From a checkpoint of a small sound classifier.
Model: 1.03M parameters, log mel input, arch efficientnet, norm batchnorm, activation relu6, depths [2, 5, 5], widths [40, 64, 120].
Training: adamw at rate 0.0038, batches of 64, held-out accuracy 97%.
Data: trained on short read English sentences (LibriTTS-R), 26041 training examples, 15.2 epochs.
Rows from block 2 of a small sound classifier, named by matrix and row number. Rows with one number belong to one channel. Each number is 500 + 40 x the weight over its row's rms, rounded and kept within 0 to 999. All counts start at 0. Numbers have three digits each.
After each channel's rows are labels from the 100 clips, of 14976, where the channel reaches its highest value: "responds to" is what is common among them; "peak in band" is the frequency band that holds the peak. Only what is clearly more common there than usual is listed. The data: short read English sentences (LibriTTS-R).
# convs0: expand pointwise conv (model.blocks.2.convs.0.weight, 160x40x1x1), inputs 0-39
# convs1: depthwise 5x5 conv, stride 2 (model.blocks.2.convs.1.weight, 160x1x5x5), a 5x5 kernel
# convs2: project pointwise conv (model.blocks.2.convs.2.weight, 64x160x1x1, transposed), outputs 0-63

convs0.22:509466497492457508625527453483464506514491511492557525568514460535496449488467584501483500524473524490469490523492516616
convs1.22:458452462502514431455495514502458465487520484462416495470502462422435460473
convs2.22:478473554511381480501472537535476531500454555430505513519476520499535541511424460478519530502555452452474488465486432495543474556445546520456462516505496527488502564484483485469511499609555562
responds to: voice: female
peak in band: 500 to 1000 Hz

convs0.2:455527425488512508550431451472475538424517450513529525541453486467503438435462512472476549470498537469445464486500515577
convs1.2:506539505468438521528485424453502493509455458528523518412453484521501452424
convs2.2:551425495510447537544496558530521484475482480488523470528443511511485501513447506465469474528579489487491443450604445507449397496513554505558481467476553572472552520515515507496429530546517482
responds to: the word "said"
peak in band: 4000 to 8000 Hz

convs0.139:572494487475481442505479511423521528448530494529451529524444530508444496489497510504485512517566584430416459552501480456
convs1.139:499528514491536558514565475520498465509435476566533541510531510446438463421
convs2.139:461585466452531515406535487440544557515522502513554528519590435453463521499550468469463477475433469493459502482460471553477555531520519526479518477541487515439513513476542523445557465520435501
responds to: voice: male
peak in band: 4000 to 8000 Hz

convs0.23:574563520454514518555496509485457553520489504491582527561471471502550518520450568463532477566468534521500579460468488474
convs1.23:465464483527532476479536506518460484528642540469503507559522467497521526468
convs2.23:572429464430465564499550512504483494569466460496500541485525530542549489490423487554526490446509503563457516482489515537484475595464479481454582441452508463523518534478469451488451456457474476
responds to: voice: female
peak in band: 250 to 500 Hz

convs0.24:495523466565500494406572505475411494418520523562478463523498492501513451529508459520492485497485469486504547518602533514
convs1.24:453478483478487532544523493454507442458471465572590521550538490457460454491
convs2.24:516450518515454456569481512519448504497474554473432532486518568544589489514478497517567548432494565516497525498477513462552482514452464479501524472432468492597480553464467405529505524467532491
responds to: voice: male
peak in band: 0 to 250 Hz

convs0.75:452502512511482514574436511531569491475458478530459513458450532559535462580509575507537519504489554484440503533546444464
convs1.75:479539528481473474484540506484419437487603524459466498531475527451443524503
convs2.75:504482470437470479505448507473556524505455506508447511478472511455451530412479518489529560541586438454504413529493443479440425442521547545452556515503517510507574493456523535487464539474499528
responds to: voice: male
peak in band: 0 to 250 Hz

convs0.17:553537451495449518519485532526528518499562549489515458544477410452510411422488485507464515473564518451520481530485559474
convs1.17:479469446447511515484455484500557551577576487499542545493569489498462485459
convs2.17:532531539515551493465533507518449491439543474562522500568514434532554480531459418443487476471461504480448556457489522463556491465437447545514477459516450562512549540541558439479519538517466452
responds to: voice: female
peak in band: 0 to 250 Hz

convs0.100:449439495512438469553465470508517532537480506486483420502473506481418457431462458545468522412496523508555544496478483450
convs1.100:427440482494507480475567503465474452523536502468447590549532482463529534501
convs2.100:476494538519506497466511564589545554423548470434480480556492489461429540552476455444491520572470473456538492552537442448477472487500489468491422540499540518480557533463499533548553512534517520
responds to: voice: male
peak in band: 4000 to 8000 Hz

convs0.149:552539510491571503570481516540447537438494543545564480543461499503530452555507534508476445566497573477451521484473483549
convs1.149:472438426526551521494449485558502496444473491582479507483454542536557498508
convs2.149:510463469496490549515526453455478441583491458548531534496480475527569467486516477504492435427456552574504581467509558562520563497478448487501538467478507487553452467518424435485522480477457466
responds to: voice: female
peak in band: 0 to 250 Hz

convs0.157:468502509399489484544455417547496473507526485447489525483516460485533468493489456461473481476577583507496477490474569428
convs1.157:563510437444459530520518503523486422523566502427451541553533500507525510498
convs2.157:538499555523538531488582521543428479476551486521521464554512503584573454553487470482474456433469533539438549456471539531558491541467478471522465451491481542500528540490536413492492465525496442
responds to: voice: female
peak in band: 0 to 250 Hz

convs0.132:495497486538534516506598523530472473459535579579487455554500521497418416459494517567452491531478485491486496506547508481
convs1.132:502464452489527495413439527454544525501519439587484469499450488536480528470
convs2.132:491446518572458484570437549513518480509447513492505463475454532531491456477469513432408500486562475488539473512541529493516476434563500534481458561542475531488453463547447498453528471564579538
responds to: voice: female
peak in band: 0 to 250 Hz

convs0.79:482493529443549517563512481554465503539539487504437488551551492593548477529455495526542502589478537551517528459518485555
convs1.79:442438423465428494456497492495557547540579531521533520501535511506523515496
convs2.79:498512446411513445514451442465533540557454522558477525426499501485447543434526557561519539534570484494546480530476457487476505505548532553471587509479477493477486481502526559525450497455531560
responds to: voice: female
peak in band: 250 to 500 Hz

convs0.6:540563511519529476491446533447427544468534612563505503479466517517483474469447509522487490562438534476459513477504436513
convs1.6:534422491545513526456496448551530452447492548561477472468491568535476524535
convs2.6:540493443453549557471577508461512464557519464560524515502518541527543431442504504477469490461497498576487485466463508563468509505458505464442555411456481459475511464465494443466474468481424439
responds to: voice: female
peak in band: 500 to 1000 Hz

convs0.27:545573478464534457465471543530494521487515460495461496521569492486436444508610416474516495533508547453475469490459535516
convs1.27:466449494439470538557550512484413491473531546473476472511431520533506505437
convs2.27:484464536566434505501463471474418478517463531527459554511463489520558504494529471495571459448512542472444544462470469528558514484477447548540480526467447511592476576454503449455530572511503523
responds to: voice: female
peak in band: 250 to 500 Hz

convs0.115:517548491477507475574494515557460536477476494516529498616447517551491465544438487482566497572474571505476528546512502515
convs1.115:528483502467520518521496527541533557544563642508513491486546474487500486506
convs2.115:559480429438487505475552478458502545554463459572531514482550487518528512477524536596492485426495534550480489486489490556470516611495491472490594471459465505512506503496508468486412454465482504
responds to: voice: female
peak in band: 250 to 500 Hz

convs0.66:536611468470533539598513527545524575512501547537517477554412508522507532515492548523493524494534538524509541501509534517
convs1.66:485489558541523548532490522482506493486524456436473448499433429449436457462
convs2.66:569487448482538563500557489491497454538531466492501556502542543526532546500554473524525477458441533554506548517497558495458473533451479471475577440418523414532523496439504462507490496450422468
responds to: voice: female
peak in band: 500 to 1000 Hz

convs0.42:601522510502542469543558496492494532455521534487572574471452460500491482493502548504551462518476486525454600437510493479
convs1.42:521567506465413519540519494443498556502422473512528531472428537521491507469
convs2.42:571507396489487552582545514474519524503500464506518568532521511453522505483499461423521454512500529533533483549557479469415513467480517548489524458429558573504543497507526484508436571524465515
responds to: voice: female
peak in band: 500 to 1000 Hz

convs0.73:493484460484520521522513569534565608467467529481457533516453546507483549505505500484491489479617494474534518536472548437
convs1.73:484482486500548534554516511523423449415475441477501509518505540525516556573
convs2.73:496488542554465465557481441518427501567455537527502508507436451494480500467510488504553458505504573462492557504512468521552566486442555556528502549510519557555512497594543523519510554534526578
responds to: voice: female
peak in band: 4000 to 8000 Hz; 250 to 500 Hz

convs0.3:495571539464549517517552512566582510590513492460491532509507498545534552540492486523521594553498494539499489443474486457
convs1.3:438431515492514556518551497501576517485499482536484430445478572472490458518
convs2.3:551469518439504466519476497516503489540476538471521465385542569526529485504447572585517574499550506553559471491439491516525499539468560451432533480437457449513458463489504498516477486472507531
responds to: voice: female
peak in band: 250 to 500 Hz

convs0.137:528543478470479486453509507498447408456552540530551457504476433489416479484476491494459413484411517496510517492487491456
convs1.137:581545532495382571530521524504499548493479499495511528521479486544476539475
convs2.137:479548449512496494556527549443500552509485521470443562544576477454533531548498422374515481442425514528492513545519503525483541453450451560488534460507497558518541526483508467478526503507465492
responds to: voice: female
peak in band: 2000 to 4000 Hz

convs0.40:584519409530481488483501523472493466493570546499526414484461473500464471518520497477495599472464579476464496548487519493
convs1.40:514544525487474521466510450486481493495507526583528532573563471436440436482
convs2.40:511538467443496496458552454481489519553526507534585485481467458453454540492489494505523450528485487433490517429501420566487527507443598535503539470469577539479557502498566532517447538508445507
responds to: voice: male
peak in band: 4000 to 8000 Hz

convs0.133:526545511457484503462467478482489442478555524529486480506495400365509485418491527498515486458493454473495494475439468483
convs1.133:519449486478451466452474457507498500484492527532523519519526589603535555536
convs2.133:462490500510491456558491483498508498538449539455518510444545519488526483461499499501488498469461524561585546544477598526520606527558491482429505494539466461522451491514428451476564416505535517
responds to: voice: female
peak in band: 1000 to 2000 Hz

convs0.112:535585513448599500555491470519526486492471537519507532472504551491505611526566439527548512467551529507503517485492486472
convs1.112:469448431476437459443500522543467429480474459542492508479506540512528434458
convs2.112:485588504464578486441551477460498551511551513544520510548566424522514544533499417474496468451446535505446573458446491533518514491537490510527511447519493519473537530517550508505531511488402455
responds to: voice: female
peak in band: 0 to 250 Hz

convs0.11:565576521440493540551488512573465549501511487566567533555479487541514500516502551538489452550519555444509466536510532536
convs1.11:423442417446479494506510449448487511451477512459459432516495503486458464488
convs2.11:468507454453494495470525485497569614501511492459499545503584465452463626494511459506498490531498481481518475559542442482470509605554526507472512513518543484451501527467526523495542497507512576
responds to: voice: male
peak in band: 0 to 250 Hz

convs0.81:575542544426524521515509503500456542451458515529441513546483521486498519495532469468508453483595577490465468503516590481
convs1.81:510500491517526551537591582493433442452464518513516500520473503554512556485
convs2.81:538491486501487506532519465463409497530459506573496566502508481559575512488534464476525458449520551490436521471506470562535492483433491521558523452432472533550524553476545407450448537520464517
responds to: voice: female
peak in band: 500 to 1000 Hz; 250 to 500 Hz