From a checkpoint of a small sound classifier.
Data: trained on short read English sentences (LibriTTS-R), 26041 training examples, 15.2 epochs.
Rows from block 5 of a small sound classifier, named by matrix and row number. Rows with one number belong to one channel. Each number is 128 + 24 x the weight over its row's rms, rounded and kept within 0 to 255. All counts start at 0. Numbers have three digits each.
After each channel's rows are labels from the 100 clips, of 14976, where the channel reaches its highest value: "strongest on" is what is common among them. Only what is clearly more common there than usual is listed. The data: short read English sentences (LibriTTS-R). In brackets: how many of the 100.
# convs0: expand pointwise conv (model.blocks.5.convs.0.weight, 256x64x1x1), inputs 0-63
# convs1: depthwise 5x5 conv (model.blocks.5.convs.1.weight, 256x1x5x5), a 5x5 kernel
# convs2: project pointwise conv (model.blocks.5.convs.2.weight, 64x256x1x1, transposed), outputs 0-63

convs0.247:107173114104146147066134148109142134118155112126156124163153107095093131139125115113107131148133075101115113119121096149099102099124159140127143124134119142085191141107159152096123137142097110
convs1.247:128119092099069107124107149160126130149146115147127147128117082096122097106
convs2.247:160133121157095139140165116160150120096119143181151158163141129110172128129116122117123165105148113116125114102100109146071086128109162167127131116161119138157176146150117138155133096141132107
strongest on: voice: male (94)

convs0.171:127110151121106128158121156161128136127131140127168106131113141125128069111062128091068134131135071118149094097146128162115133126106157119135110127138121140093124100166104125111103094160138129
convs1.171:104133142144142098108129094113103119119128143098110143144116143144184172173
convs2.171:140127152121148131122084099144118122106150112127140118123115148131142084122136140112150090113089121180126132084150132184166116163112127108147129079143118127099125103130138137171111180125102175
strongest on: voice: male (100)

convs0.138:119147136107150091077105102145139119118163118145131102085170141127095153132171152159139148138116138099120154157091144084136129115167109128094139157105136088150136133098154134143125139080126139
convs1.138:118133145172181142154132156153134139140111110175118101109099120131116087129
convs2.138:145148094125103159115155135131103175151112103084132143128108112149118151129110102136092173133136142091109139154087137103102165150147124135174113152103091129147105174167139118141144132134151095
strongest on: voice: male (96)

convs0.23:122124145154101122110127138148144187088113120095084128150136112127109176114124087095154145137129139062122139158144095096131112160126140136121120159121148136131162153119147119148140168138153172
convs1.23:142116084133132106118086096111082081115120106098108098119122114115125104123
convs2.23:156144124127135154101171123112145114126116105114128099167114158131105157127108178097160156105138125087156142118114101119109130094158126160091121162132138143145155105135131139177150155085177118
strongest on: voice: male (77)

convs0.78:093128132136119104113119130098103110139082175115093165142131116115133129135130098099159143089113135119095139118104135124167127116138102163133118112162061144156136168122119107063134109140140112
convs1.78:157106082110103124120123122104144132114139124169162148170162142158156151144
convs2.78:125133107145126140142154127115127138140140132100117094127140169107074126147123147083098148157144158087099136161139140101124097123163139133142109166104117095148161129086107064095129107137156130
strongest on: voice: female (100)

convs0.164:156144081116095136167142140121150151143116140099150144131111129083115138093155096133150098167142128114146137126141072141079155136107173131113118117106189136119166110118164136146123140135130146
convs1.164:099089079081087127117103112130114111118116110152133101146125167133124148132
convs2.164:112141100140157129119088129153168130158153113166123130107124120102147110125147091122098149130106131123159132075080135160095131119108140132111120100124121139099094196135137075142137101134106157
strongest on: voice: female (88)

convs0.102:132084119114091132161130151140114137141102122083110169134115144123148139111102103115169136118139099149139112150140116118125093114066130131083151116068119129148165142104113080104120138159108138
convs1.102:124114146126116091124124108146117114116133135146166175144153166143159157181
convs2.102:139165132129153127108137113182151128115154150175109151113104153099162106138119119146150120098090105151175138110107118166101122106091136159102150097122141183138104146135114115150127138102088123
strongest on: voice: female (100)

convs0.99:146128132102157152106134130127147119105135105128119127134102122108087144112110142132143117193132115116125106140146087107081102098108144146102140138099158130114185118105188137140090173119093121
convs1.99:124127112125109129098121110130162174127096123172185164152139148130106121122
convs2.99:132135121159147087137124116155161107121179134152076137116123129097158112162107126124152108083086089163149081105120086143108124102107174140098119113117151134156121122133123156139125127109104137
strongest on: voice: male (92)

convs0.163:158115157140121145149103158174133122129143138098169118114102193146145103121108132131103155151153097146163096123114075126134140127103195094101118130103142120110110116134129143140102138162137139
convs1.163:077102101161140108091112138144086089118136125114104127150143113116099117107
convs2.163:153140137112110141158167145161129120076121148123116142154125107172134123078129159098139166123119118142128117142083105128114122071149136164140161134126115135166142123143126118128158158065132096
strongest on: voice: male (97); text has "yes" (25)

convs0.66:143135098098122118179149106097141125163126151150157101114132121120140114075105135137132117141143117148136111119129119188086149144144193145128165101134137157150155095170149138105114113099113117
convs1.66:107121095126122141114138169161097085104141121128135134153114173176141112110
convs2.66:146132099154120125149130115101152095157159118131080108089169150091139068155154115154150106105128135135140123070129123128117129107088129131136089135141121178112131128131098122148111128160149162
strongest on: voice: female (96)

convs0.58:155095131107126166147160111119125085132151109151141161128131158151170083120115135129125094107122151163116141097132146152108104112102122129131150101116144106153145138105129089127099101112084058
convs1.58:155145186168134154140145154125181152149140114156149133125134134135155117142
convs2.58:123095102107110158125162141111121094122135154115135085149188121105114114114154157094121180119157165092126153115097138130125145142144113121143113192110122124131127108149134107123138143120187149
strongest on: voice: female (100)

convs0.26:111129132127110158158124138137136160127158113089153125146106110117094173154136085123154122166116120113157134123162084109103121139137111137113129167104165136114146132128133159179119169157140191
convs1.26:114118137107137185192166160164101108129150127120139114130129129145130134136
convs2.26:086125166155160111158110136150177110124112102142119108145119087100151115118122158125098142136137088140149125092127095133110127079119184103112123117172134158132131117141117129094116089105101153
strongest on: voice: male (95)

convs0.92:145126094098120123150124133115164161133112127122127112107154120096096123094125129152131141197135090112135093172164110151068128126138169113120168136091172143115151127144129125134098128112124154
convs1.92:116117105117142125098119135141168137087142151130097113100100160140099081097
convs2.92:159141099176153098127123098114166099143163134136100103108134134093146107156136110155156095106094115147150093096135086144099111094104157130117088124136157156121128110115126155159145145144124165
strongest on: voice: male (98)

convs0.107:153120141117154157151144133139121071118137119137145160128131176164190076139080144133127106123130119187133118090114146148134111111098125113129141103089126126129115125118128096110101116112108085
convs1.107:115128130156163127149133165138179175151123123153157167126138114155144127102
convs2.107:149124086119136144074162154118113133147128171098117115108151144132099112139124130119121167130144138072134146128072145095112168141162098131166114153118120127101092138143099094116126144107158154
strongest on: voice: female (100)