From a checkpoint of a small sound classifier: arch efficientnet.
Rows from block 8 of a small sound classifier, named by matrix and row number. Rows with one number belong to one channel. Each number is 500 + 25 x the weight over its row's rms, rounded and kept within 0 to 999. All counts start at 0. Numbers have three digits each. After the name is the row's rms in percent of the matrix's.
After each channel's rows are labels from the 100 clips, of 14976, where the channel reaches its highest value: "responds to" is what is common among them; "peak in band" is the frequency band that holds the peak. Only what is clearly more common there than usual is listed. The data: short read English sentences (LibriTTS-R). In brackets: how many of the 100.
# convs0: expand pointwise conv (model.blocks.8.convs.0.weight, 480x120x1x1), inputs 0-59
# convs1: depthwise 5x5 conv (model.blocks.8.convs.1.weight, 480x1x5x5), a 5x5 kernel
# convs2: project pointwise conv (model.blocks.8.convs.2.weight, 120x480x1x1, transposed), outputs 0-59

convs0.190 108:476523494503492518477481576498493503457504451515482527511552540474466517489470492509500476453513464513473481529502501490502521475537477496521489498535507497504509503504511478500484
convs1.190 105:513495515497495506514515499482515492514504498513531539522516521537562568517
convs2.190 071:468509475450469520456517532503487536467485523524489500535483507480491543505464504529515494551496532484523498489476509496508499457533468527520472518507523495498514488561484533487430
responds to: voice: female (88)
peak in band: 250 to 500 Hz (100)

convs0.383 100:528499500538483509482534533498542515516481484494521503526491575503520499472490479516537526455542492492515516492482529493515494478578519515501465512495479466519453542504471490502489
convs1.383 093:566566496505516518507526488517480505498509502517500527534535504532507495494
convs2.383 107:523535512499495527524470499497514480492492527531531495477527502480539520525458526550520513490525527453471464496488509513521484537520477485465497522506483484471474518493494529505523
responds to: voice: male (99)
peak in band: 2000 to 4000 Hz (99)

convs0.242 107:458485521498482478501530481543505458486519508468522461551527503510485474489523559504473479519512501498525493456542521478562494507485492559480521511484469478527470458464487543532477
convs1.242 082:455493486516488526508501486487494498523509499475496550524485452499546544472
convs2.242 110:454515481539499504506487556541503530478516489549503540505505470484538496516525469499475524487540504489493471538498567491496468501452492494497551533485543500511498484530500492477521
responds to: voice: male (100)
peak in band: 1000 to 2000 Hz (100)

convs0.453 096:566482494536495503469517520503539487486482467488512498500478527492508434466506484506506539487471505501480517498525584486511493495524491480506476484507521512503462539537455521471509
convs1.453 093:464479488484464462473466479468517490478476529486494486471545494497537516490
convs2.453 139:484499524542531498503514471502496477536520477507479507504517508525495464462527488462488517470494472553501503513513546497496508489470536469532530465554522554511510504484493480512545
responds to: voice: male (100)
peak in band: 250 to 500 Hz (100)

convs0.182 099:536474499546483520459525526483512498498455471510513495510496544511506484473487466516560512489497503488503499513486551488515492492586496499518448473531518491491484544531477489494503
convs1.182 108:464477473458440487509492495496475514511492484438483489497481499529510518513
convs2.182 097:478484493469493476460510536508486518447486506481475513522533467495517522516484481476485522542461527518571476519489535503504527432494499546547483487498510495494514508541498486486478
responds to: voice: female (100)
peak in band: 250 to 500 Hz (100)

convs0.3 109:501519506536489524492482489499513500543393482515511516482474516543512512483455473505535518520524514496504510491503490514487505527517489484492468479534517492462503529488508488521488
convs1.3 085:461505551551472481497515500471497497476489522529512469489503550486504496473
convs2.3 127:520510549482531531483475464466518479530474473501516479452520526537476511492500533497531492522494485513502515477475508532545501476521527455488488453498458485457485515481496536529491
responds to: voice: male (99)
peak in band: 2000 to 4000 Hz (100)

convs0.143 103:532512495523496545472502533496505512508471483499497516492504544495520497488459464540551516463504510517475523490503525507497512484575494474537441492534523493477487547522484474491517
convs1.143 103:478501494502512505501488504493442494507495467450463452496487483501533547513
convs2.143 084:515527469461461505458466518478502522459476533487520493509488521501461542497438529522503474537472523495515507495507514506526540495540464524470453523504489500490491486549463529476470
responds to: voice: female (100)
peak in band: 250 to 500 Hz (100)

convs0.362 100:545497514507472525473516502509522496508479444498507501510476546510521478476469478532512535479496509509484529502481509488523492442537497493523502510514497493517473533516435502519506
convs1.362 090:503555543535478525516506486506504512531513512510519497506534516449486471470
convs2.362 100:483536485507473559537456518520521505507505535556534488471492504466539493505480532522521514469526496479485456494475508485534483515503469461452515535496473493480471499487485532488515
responds to: voice: male (100)
peak in band: 2000 to 4000 Hz (100)

convs0.448 102:456498493466509490495497551478454522470521506513475531501543520462454502489498489501489449484520449493495422542504496512487485474496519473507506510512497493498530460485525485480492
convs1.448 097:539555521524538488495486501509528527528511491501508498500477505525526544542
convs2.448 106:510539476505477481465501517486512525461536523484510490529496479506470536529478466533470457537512541467513516481482492481491508528470474524488487533475525476535500458527497477483491
responds to: voice: female (100)
peak in band: 2000 to 4000 Hz (100)

convs0.461 102:461511504491479502500514564501493502495493468542492507520546545507467518473461482520498474468552469497495490512508495500518515464534494525523486516510488486494502492486501474518472
convs1.461 095:500497502524527511513498530536504510501529500480475488508528496539556562514
convs2.461 077:467555460460460528460504529511491542470491533527476517541486476487497533495461502515500486524487520513520497494495520478491517481520461531493467530520532510529517481555485505463488
responds to: voice: male (81)
peak in band: 1000 to 2000 Hz (72)

convs0.446 101:448509498477493508503486542508456539475532492511445529498548511488475518525492486511483455468523473517483483539490486516484516471510511496523512492514513516483554476494535482508489
convs1.446 104:479496495505503495487472480491518494506492489488471517511526540542570545528
convs2.446 096:501517462454472517473492557510505554467497522501512506530497471509482527516469462510494483563492532469518504495509480485499493472512462532489481516488514470522494475549485493467436
responds to: voice: female (95)
peak in band: 250 to 500 Hz (100)

convs0.216 111:492463517496495469511543477525534483511501501492553463520517496522517501485536541464493492513508500464548513450485514489547501518490506552453512502486476473529457494480462553514460
convs1.216 096:496500495490502465478480479455491475499467449512536522484467503486472460475
convs2.216 082:488523521489487529480478500483527473488460523517519483481558512460521553508462506538521493511506509489519476483422553541535453473539486499482522498537475510467472550498493513502502
responds to: voice: male (100)
peak in band: 2000 to 4000 Hz (100)

convs0.123 101:484477514511501483519520498511517498501485505482530501514550527515482508447502511469497504528539452464521513492530512502521482536518503527471485491513485465499470491468479515505462
convs1.123 120:507520509519538477493487495506476476453468467512514488501483486486461465444
convs2.123 101:489560521512508524438471493462531477480488499544526466492501485477481551508461526523490462531512510496497512467479567537536478501500505497481487500532489511477470485515523531499528
responds to: voice: male (99)
peak in band: 2000 to 4000 Hz (99)

convs0.156 105:503521520513466536455488533518504518511479454547499513510500540517541514505451465537572515459525482522490508505457506479491529486583486496513496528504501506493495529508497467507497
convs1.156 089:537504496481526499489481491489466487485469463464481497504486534560540505518
convs2.156 146:513523487436467514476492531501494522437465534515498497503521511491516546509435526523517517539474531490529478502491512510526519492546466521495449504526489487475502522537486528477473
responds to: voice: female (100)
peak in band: 250 to 500 Hz (100)

convs0.454 096:482457526510481469524532494520506462482510495485514455532521509486514472490537530497482474492493491496519492476511525462552473498502508553482506536442480497550464476463478534518475
convs1.454 117:508524520510528483480486487474483480460471477505480502476477461452466470470
convs2.454 103:455528495540466487474505475482500484473496533543484475521493520461509542479468507488507471515512483519507501493476589514491494512501488532519499522545509549499507515537514507485499
responds to: voice: female (100)
peak in band: 4000 to 8000 Hz (100)

convs0.132 107:490495502527489516483506524493514524542452480536521515501479536521541508484444465516623508492530475495514514500446460528495495507547505497494483505510504484486485538493493479511482
convs1.132 108:532509501503527524485472460475523490497483475451483469495492505547543523510
convs2.132 120:495531474483459517480496523510481520470474548503489520520535505480542502500452514533517536501479527499518457530486525491502522500521470521490485540501512513504513513532443507467495
responds to: voice: female (100)
peak in band: 250 to 500 Hz (100)

convs0.184 101:494505494506484563458491527516503514470480479539484503494489539516525483473489480521563514447513483511504502496475517496490522492542511490530498496524527494504501553525486473481494
convs1.184 101:475481474484478483473462467511468472489450464468502510515472510511524522522
convs2.184 078:507504504429482489453503507499496518452462522497488492499522488485498533510439500518496512576454547496535486493515527510519505475539489526502464488548500488481501505525513498482500
responds to: voice: female (100)
peak in band: 250 to 500 Hz (100)

convs0.186 111:483497539468485467500515478486517472543513498496526482544478494536540503504484520505491489521515521492553506485469485488515504509474495541479515538468428484545490493438495526524478
convs1.186 087:499515481473469488499513501549461487466493526477497522515537462481485499549
convs2.186 146:481478502486503498516530487505463498496461502514464512508533526497516491472505485460522532492489469539540482525464514505489519451509520499548497479536512514507539527492473487492486
responds to: voice: male (100)
peak in band: 1000 to 2000 Hz (100)

convs0.262 109:490490507500492545467503499526515497499468481539496481495476524522547491489474484515561541480509489517492540486450497485498518506509506486532498508517515502495484600524478477509494
convs1.262 104:530524502462473501515473466468463471480494476475491479498506536536519518533
convs2.262 120:507525499451473511462503514493485512438463533506486485512520524468510559496456530527519497535501529498532488498489545530523526508551472534499447516530495517456506513538505533472489
responds to: voice: male (100)
peak in band: 2000 to 4000 Hz (100)

convs0.117 108:543557500497513496511490441474486500531494518490487503486464457519479504529504486528494497540503570524488515509518502518469510492491494483506491511514493500485518511492516492497566
convs1.117 107:504526526508525523532511504512548571513493522513530511492513534511491523520
convs2.117 157:497477505473472488450523487482477500471461513472465472516495548489484524461496512473520503533513472539544511499518513528492541467527503531539473488502493530482529514529473511476449
responds to: voice: female (100)
peak in band: 2000 to 4000 Hz (73)

convs0.470 112:478505509469500547451499494562508504483511486545511450501470489499543476486503498509506563482488497506490565466490486462510559475488493480525524509534501506517491533512493503509528
convs1.470 089:489494487481482468488519598542482492493511491510517511491504496505512493482
convs2.470 126:454497485526513478501497536527507528487526477502492527502543471496540501524537475459485508504489525497544486556459550494489487463459505509546515524470527495522502473528486484488486
responds to: voice: male (98)
peak in band: 1000 to 2000 Hz (100)

convs0.6 108:489483539483469461525542488512528483508510474490555482562520501510490510483506534488494503502531504454502501486497497491535485493501491561456497511485473437513465494478483537534490
convs1.6 080:537486525501507468507490503503511498484482475549499499472479444490508523558
convs2.6 093:466551486471469545490483508493519495452480536566513484496514516465511545510450536536547499495513481477494475487477565520512480494524469498470500534521494497477486512523504530480494
responds to: voice: male (100)
peak in band: 1000 to 2000 Hz (100)

convs0.415 102:477520505474506523459488482545500495505486497541499459503456473530536493507493508511509560480508516487491549473465453483503557492488497476520515502545484474508501538506497522515526
convs1.415 106:549478506532518504494497517487535531509516539468484475486484458452506487487
convs2.415 141:505512539519535509474488461471508461506521466507513461475489516522478520496525538468520481475531457505511526482472523541534526489481534484502491480496478504456489488490504528523487
responds to: voice: male (100)
peak in band: 250 to 500 Hz (100)

convs0.433 105:519506483487501525481496573498488530440506491530471509482551518490432497496501484509495478461531459498463471506505510493498524490496489470518486477522533510494505508549497490481508
convs1.433 106:535512502463468484484477479507491490507485455488500504497509448487490458448
convs2.433 057:511521473543481474447497525510517507469528510472507501508471489479476512506508495519445460525494515490500514503512530487510524556462486530506492571476512512513507448529493503470513
responds to: voice: male (85)
peak in band: 4000 to 8000 Hz (83)

convs0.85 099:489484507515471504488518474507532515574450493530542517519502530539510518468482503504524529506586461487532514492484459514510482539519492520490486501497500463497477522499482497525467
convs1.85 093:485527510494519482516466486463482502459453498479516522534511534523484485546
convs2.85 113:480539469495467524484486549514510542483504518518510514505494476482484512532478503532488469529500536462485502495506533479512487531484442506473506548487518482507491466537495507467514
responds to: voice: male (100)
peak in band: 2000 to 4000 Hz (100)

convs0.437 106:468526493479495517494482579502473537462507497541477528500526505503487530519487476493490462442522453495481468526460449520480532470489518496526524500523511513488515503525526473485510
convs1.437 109:486477490482474515511506537539493515516529505543529533501501481484454464464
convs2.437 137:532474534497533512507500462483493460521485479492498470470488538529484489476509521477528509483530461519516507483491474527504557487525542491509488456511467491468504526465510509534493
responds to: voice: female (100)
peak in band: 1000 to 2000 Hz (100)

convs0.239 094:504481494465523463506523504490503517465525516456502486498469468484522476514576546441466506465470521476527480503468498476514484515471552513452546488496477488519494475505518546482514
convs1.239 119:457445455455487472482499491491507482484505518521524533521497486467487516497
convs2.239 087:457509467453462516497497536527515547478529528507519527520496451525507506527474489522487495537488544472508490495498498483504502495493460509471510531471503492523489464557503509479477
responds to: voice: male (100)
peak in band: 1000 to 2000 Hz (100)

convs0.82 102:523516542485454513488495484516483486489514472501468489522524474512498497519507524536486512496479524514449515507524523452509529429497458490537486555497486484516503505494507521498542
convs1.82 101:500502528510519525510511514520504546525520539491545557509517514504515500454
convs2.82 114:481509488513480517508530493538477519500464542510463531533523510456534491459488496489532532486491495532497444524503528480494492506508500482513532504529541539518543539509477494464524
responds to: voice: male (100)
peak in band: 250 to 500 Hz (100)

convs0.22 102:518496482507492521452512518511528516499455485526523496507474519542534468457474487512527537468537500485498540477489500490492511494531507481492494482567493462487486554518485492499531
convs1.22 099:456477510464516482471517500465502448482525530521477502509477503482488457480
convs2.22 094:538529515526527465488489496454523475502530479480526470492455495517437512510512493507457453532499508485462549470541482510522490529483523475477494482503504490493475466488520501524524
responds to: voice: male (100)
peak in band: 250 to 500 Hz (100)

convs0.140 108:526502476542499510515494535464498544509460501494485546474533527483456517496474453493526491541499501488498494539515501531479506503529494509520429461513526503423519521508522470481483
convs1.140 102:503481481473492488490495482515490494481478489491529532517480463509479454426
convs2.140 106:535499478486488474469508494495506504499516510444509503521448519476478488491519504520485474523533521495458521495547444482480532544532484518494471528448503525517498466516500506504497
responds to: voice: male (76)
peak in band: 250 to 500 Hz (76)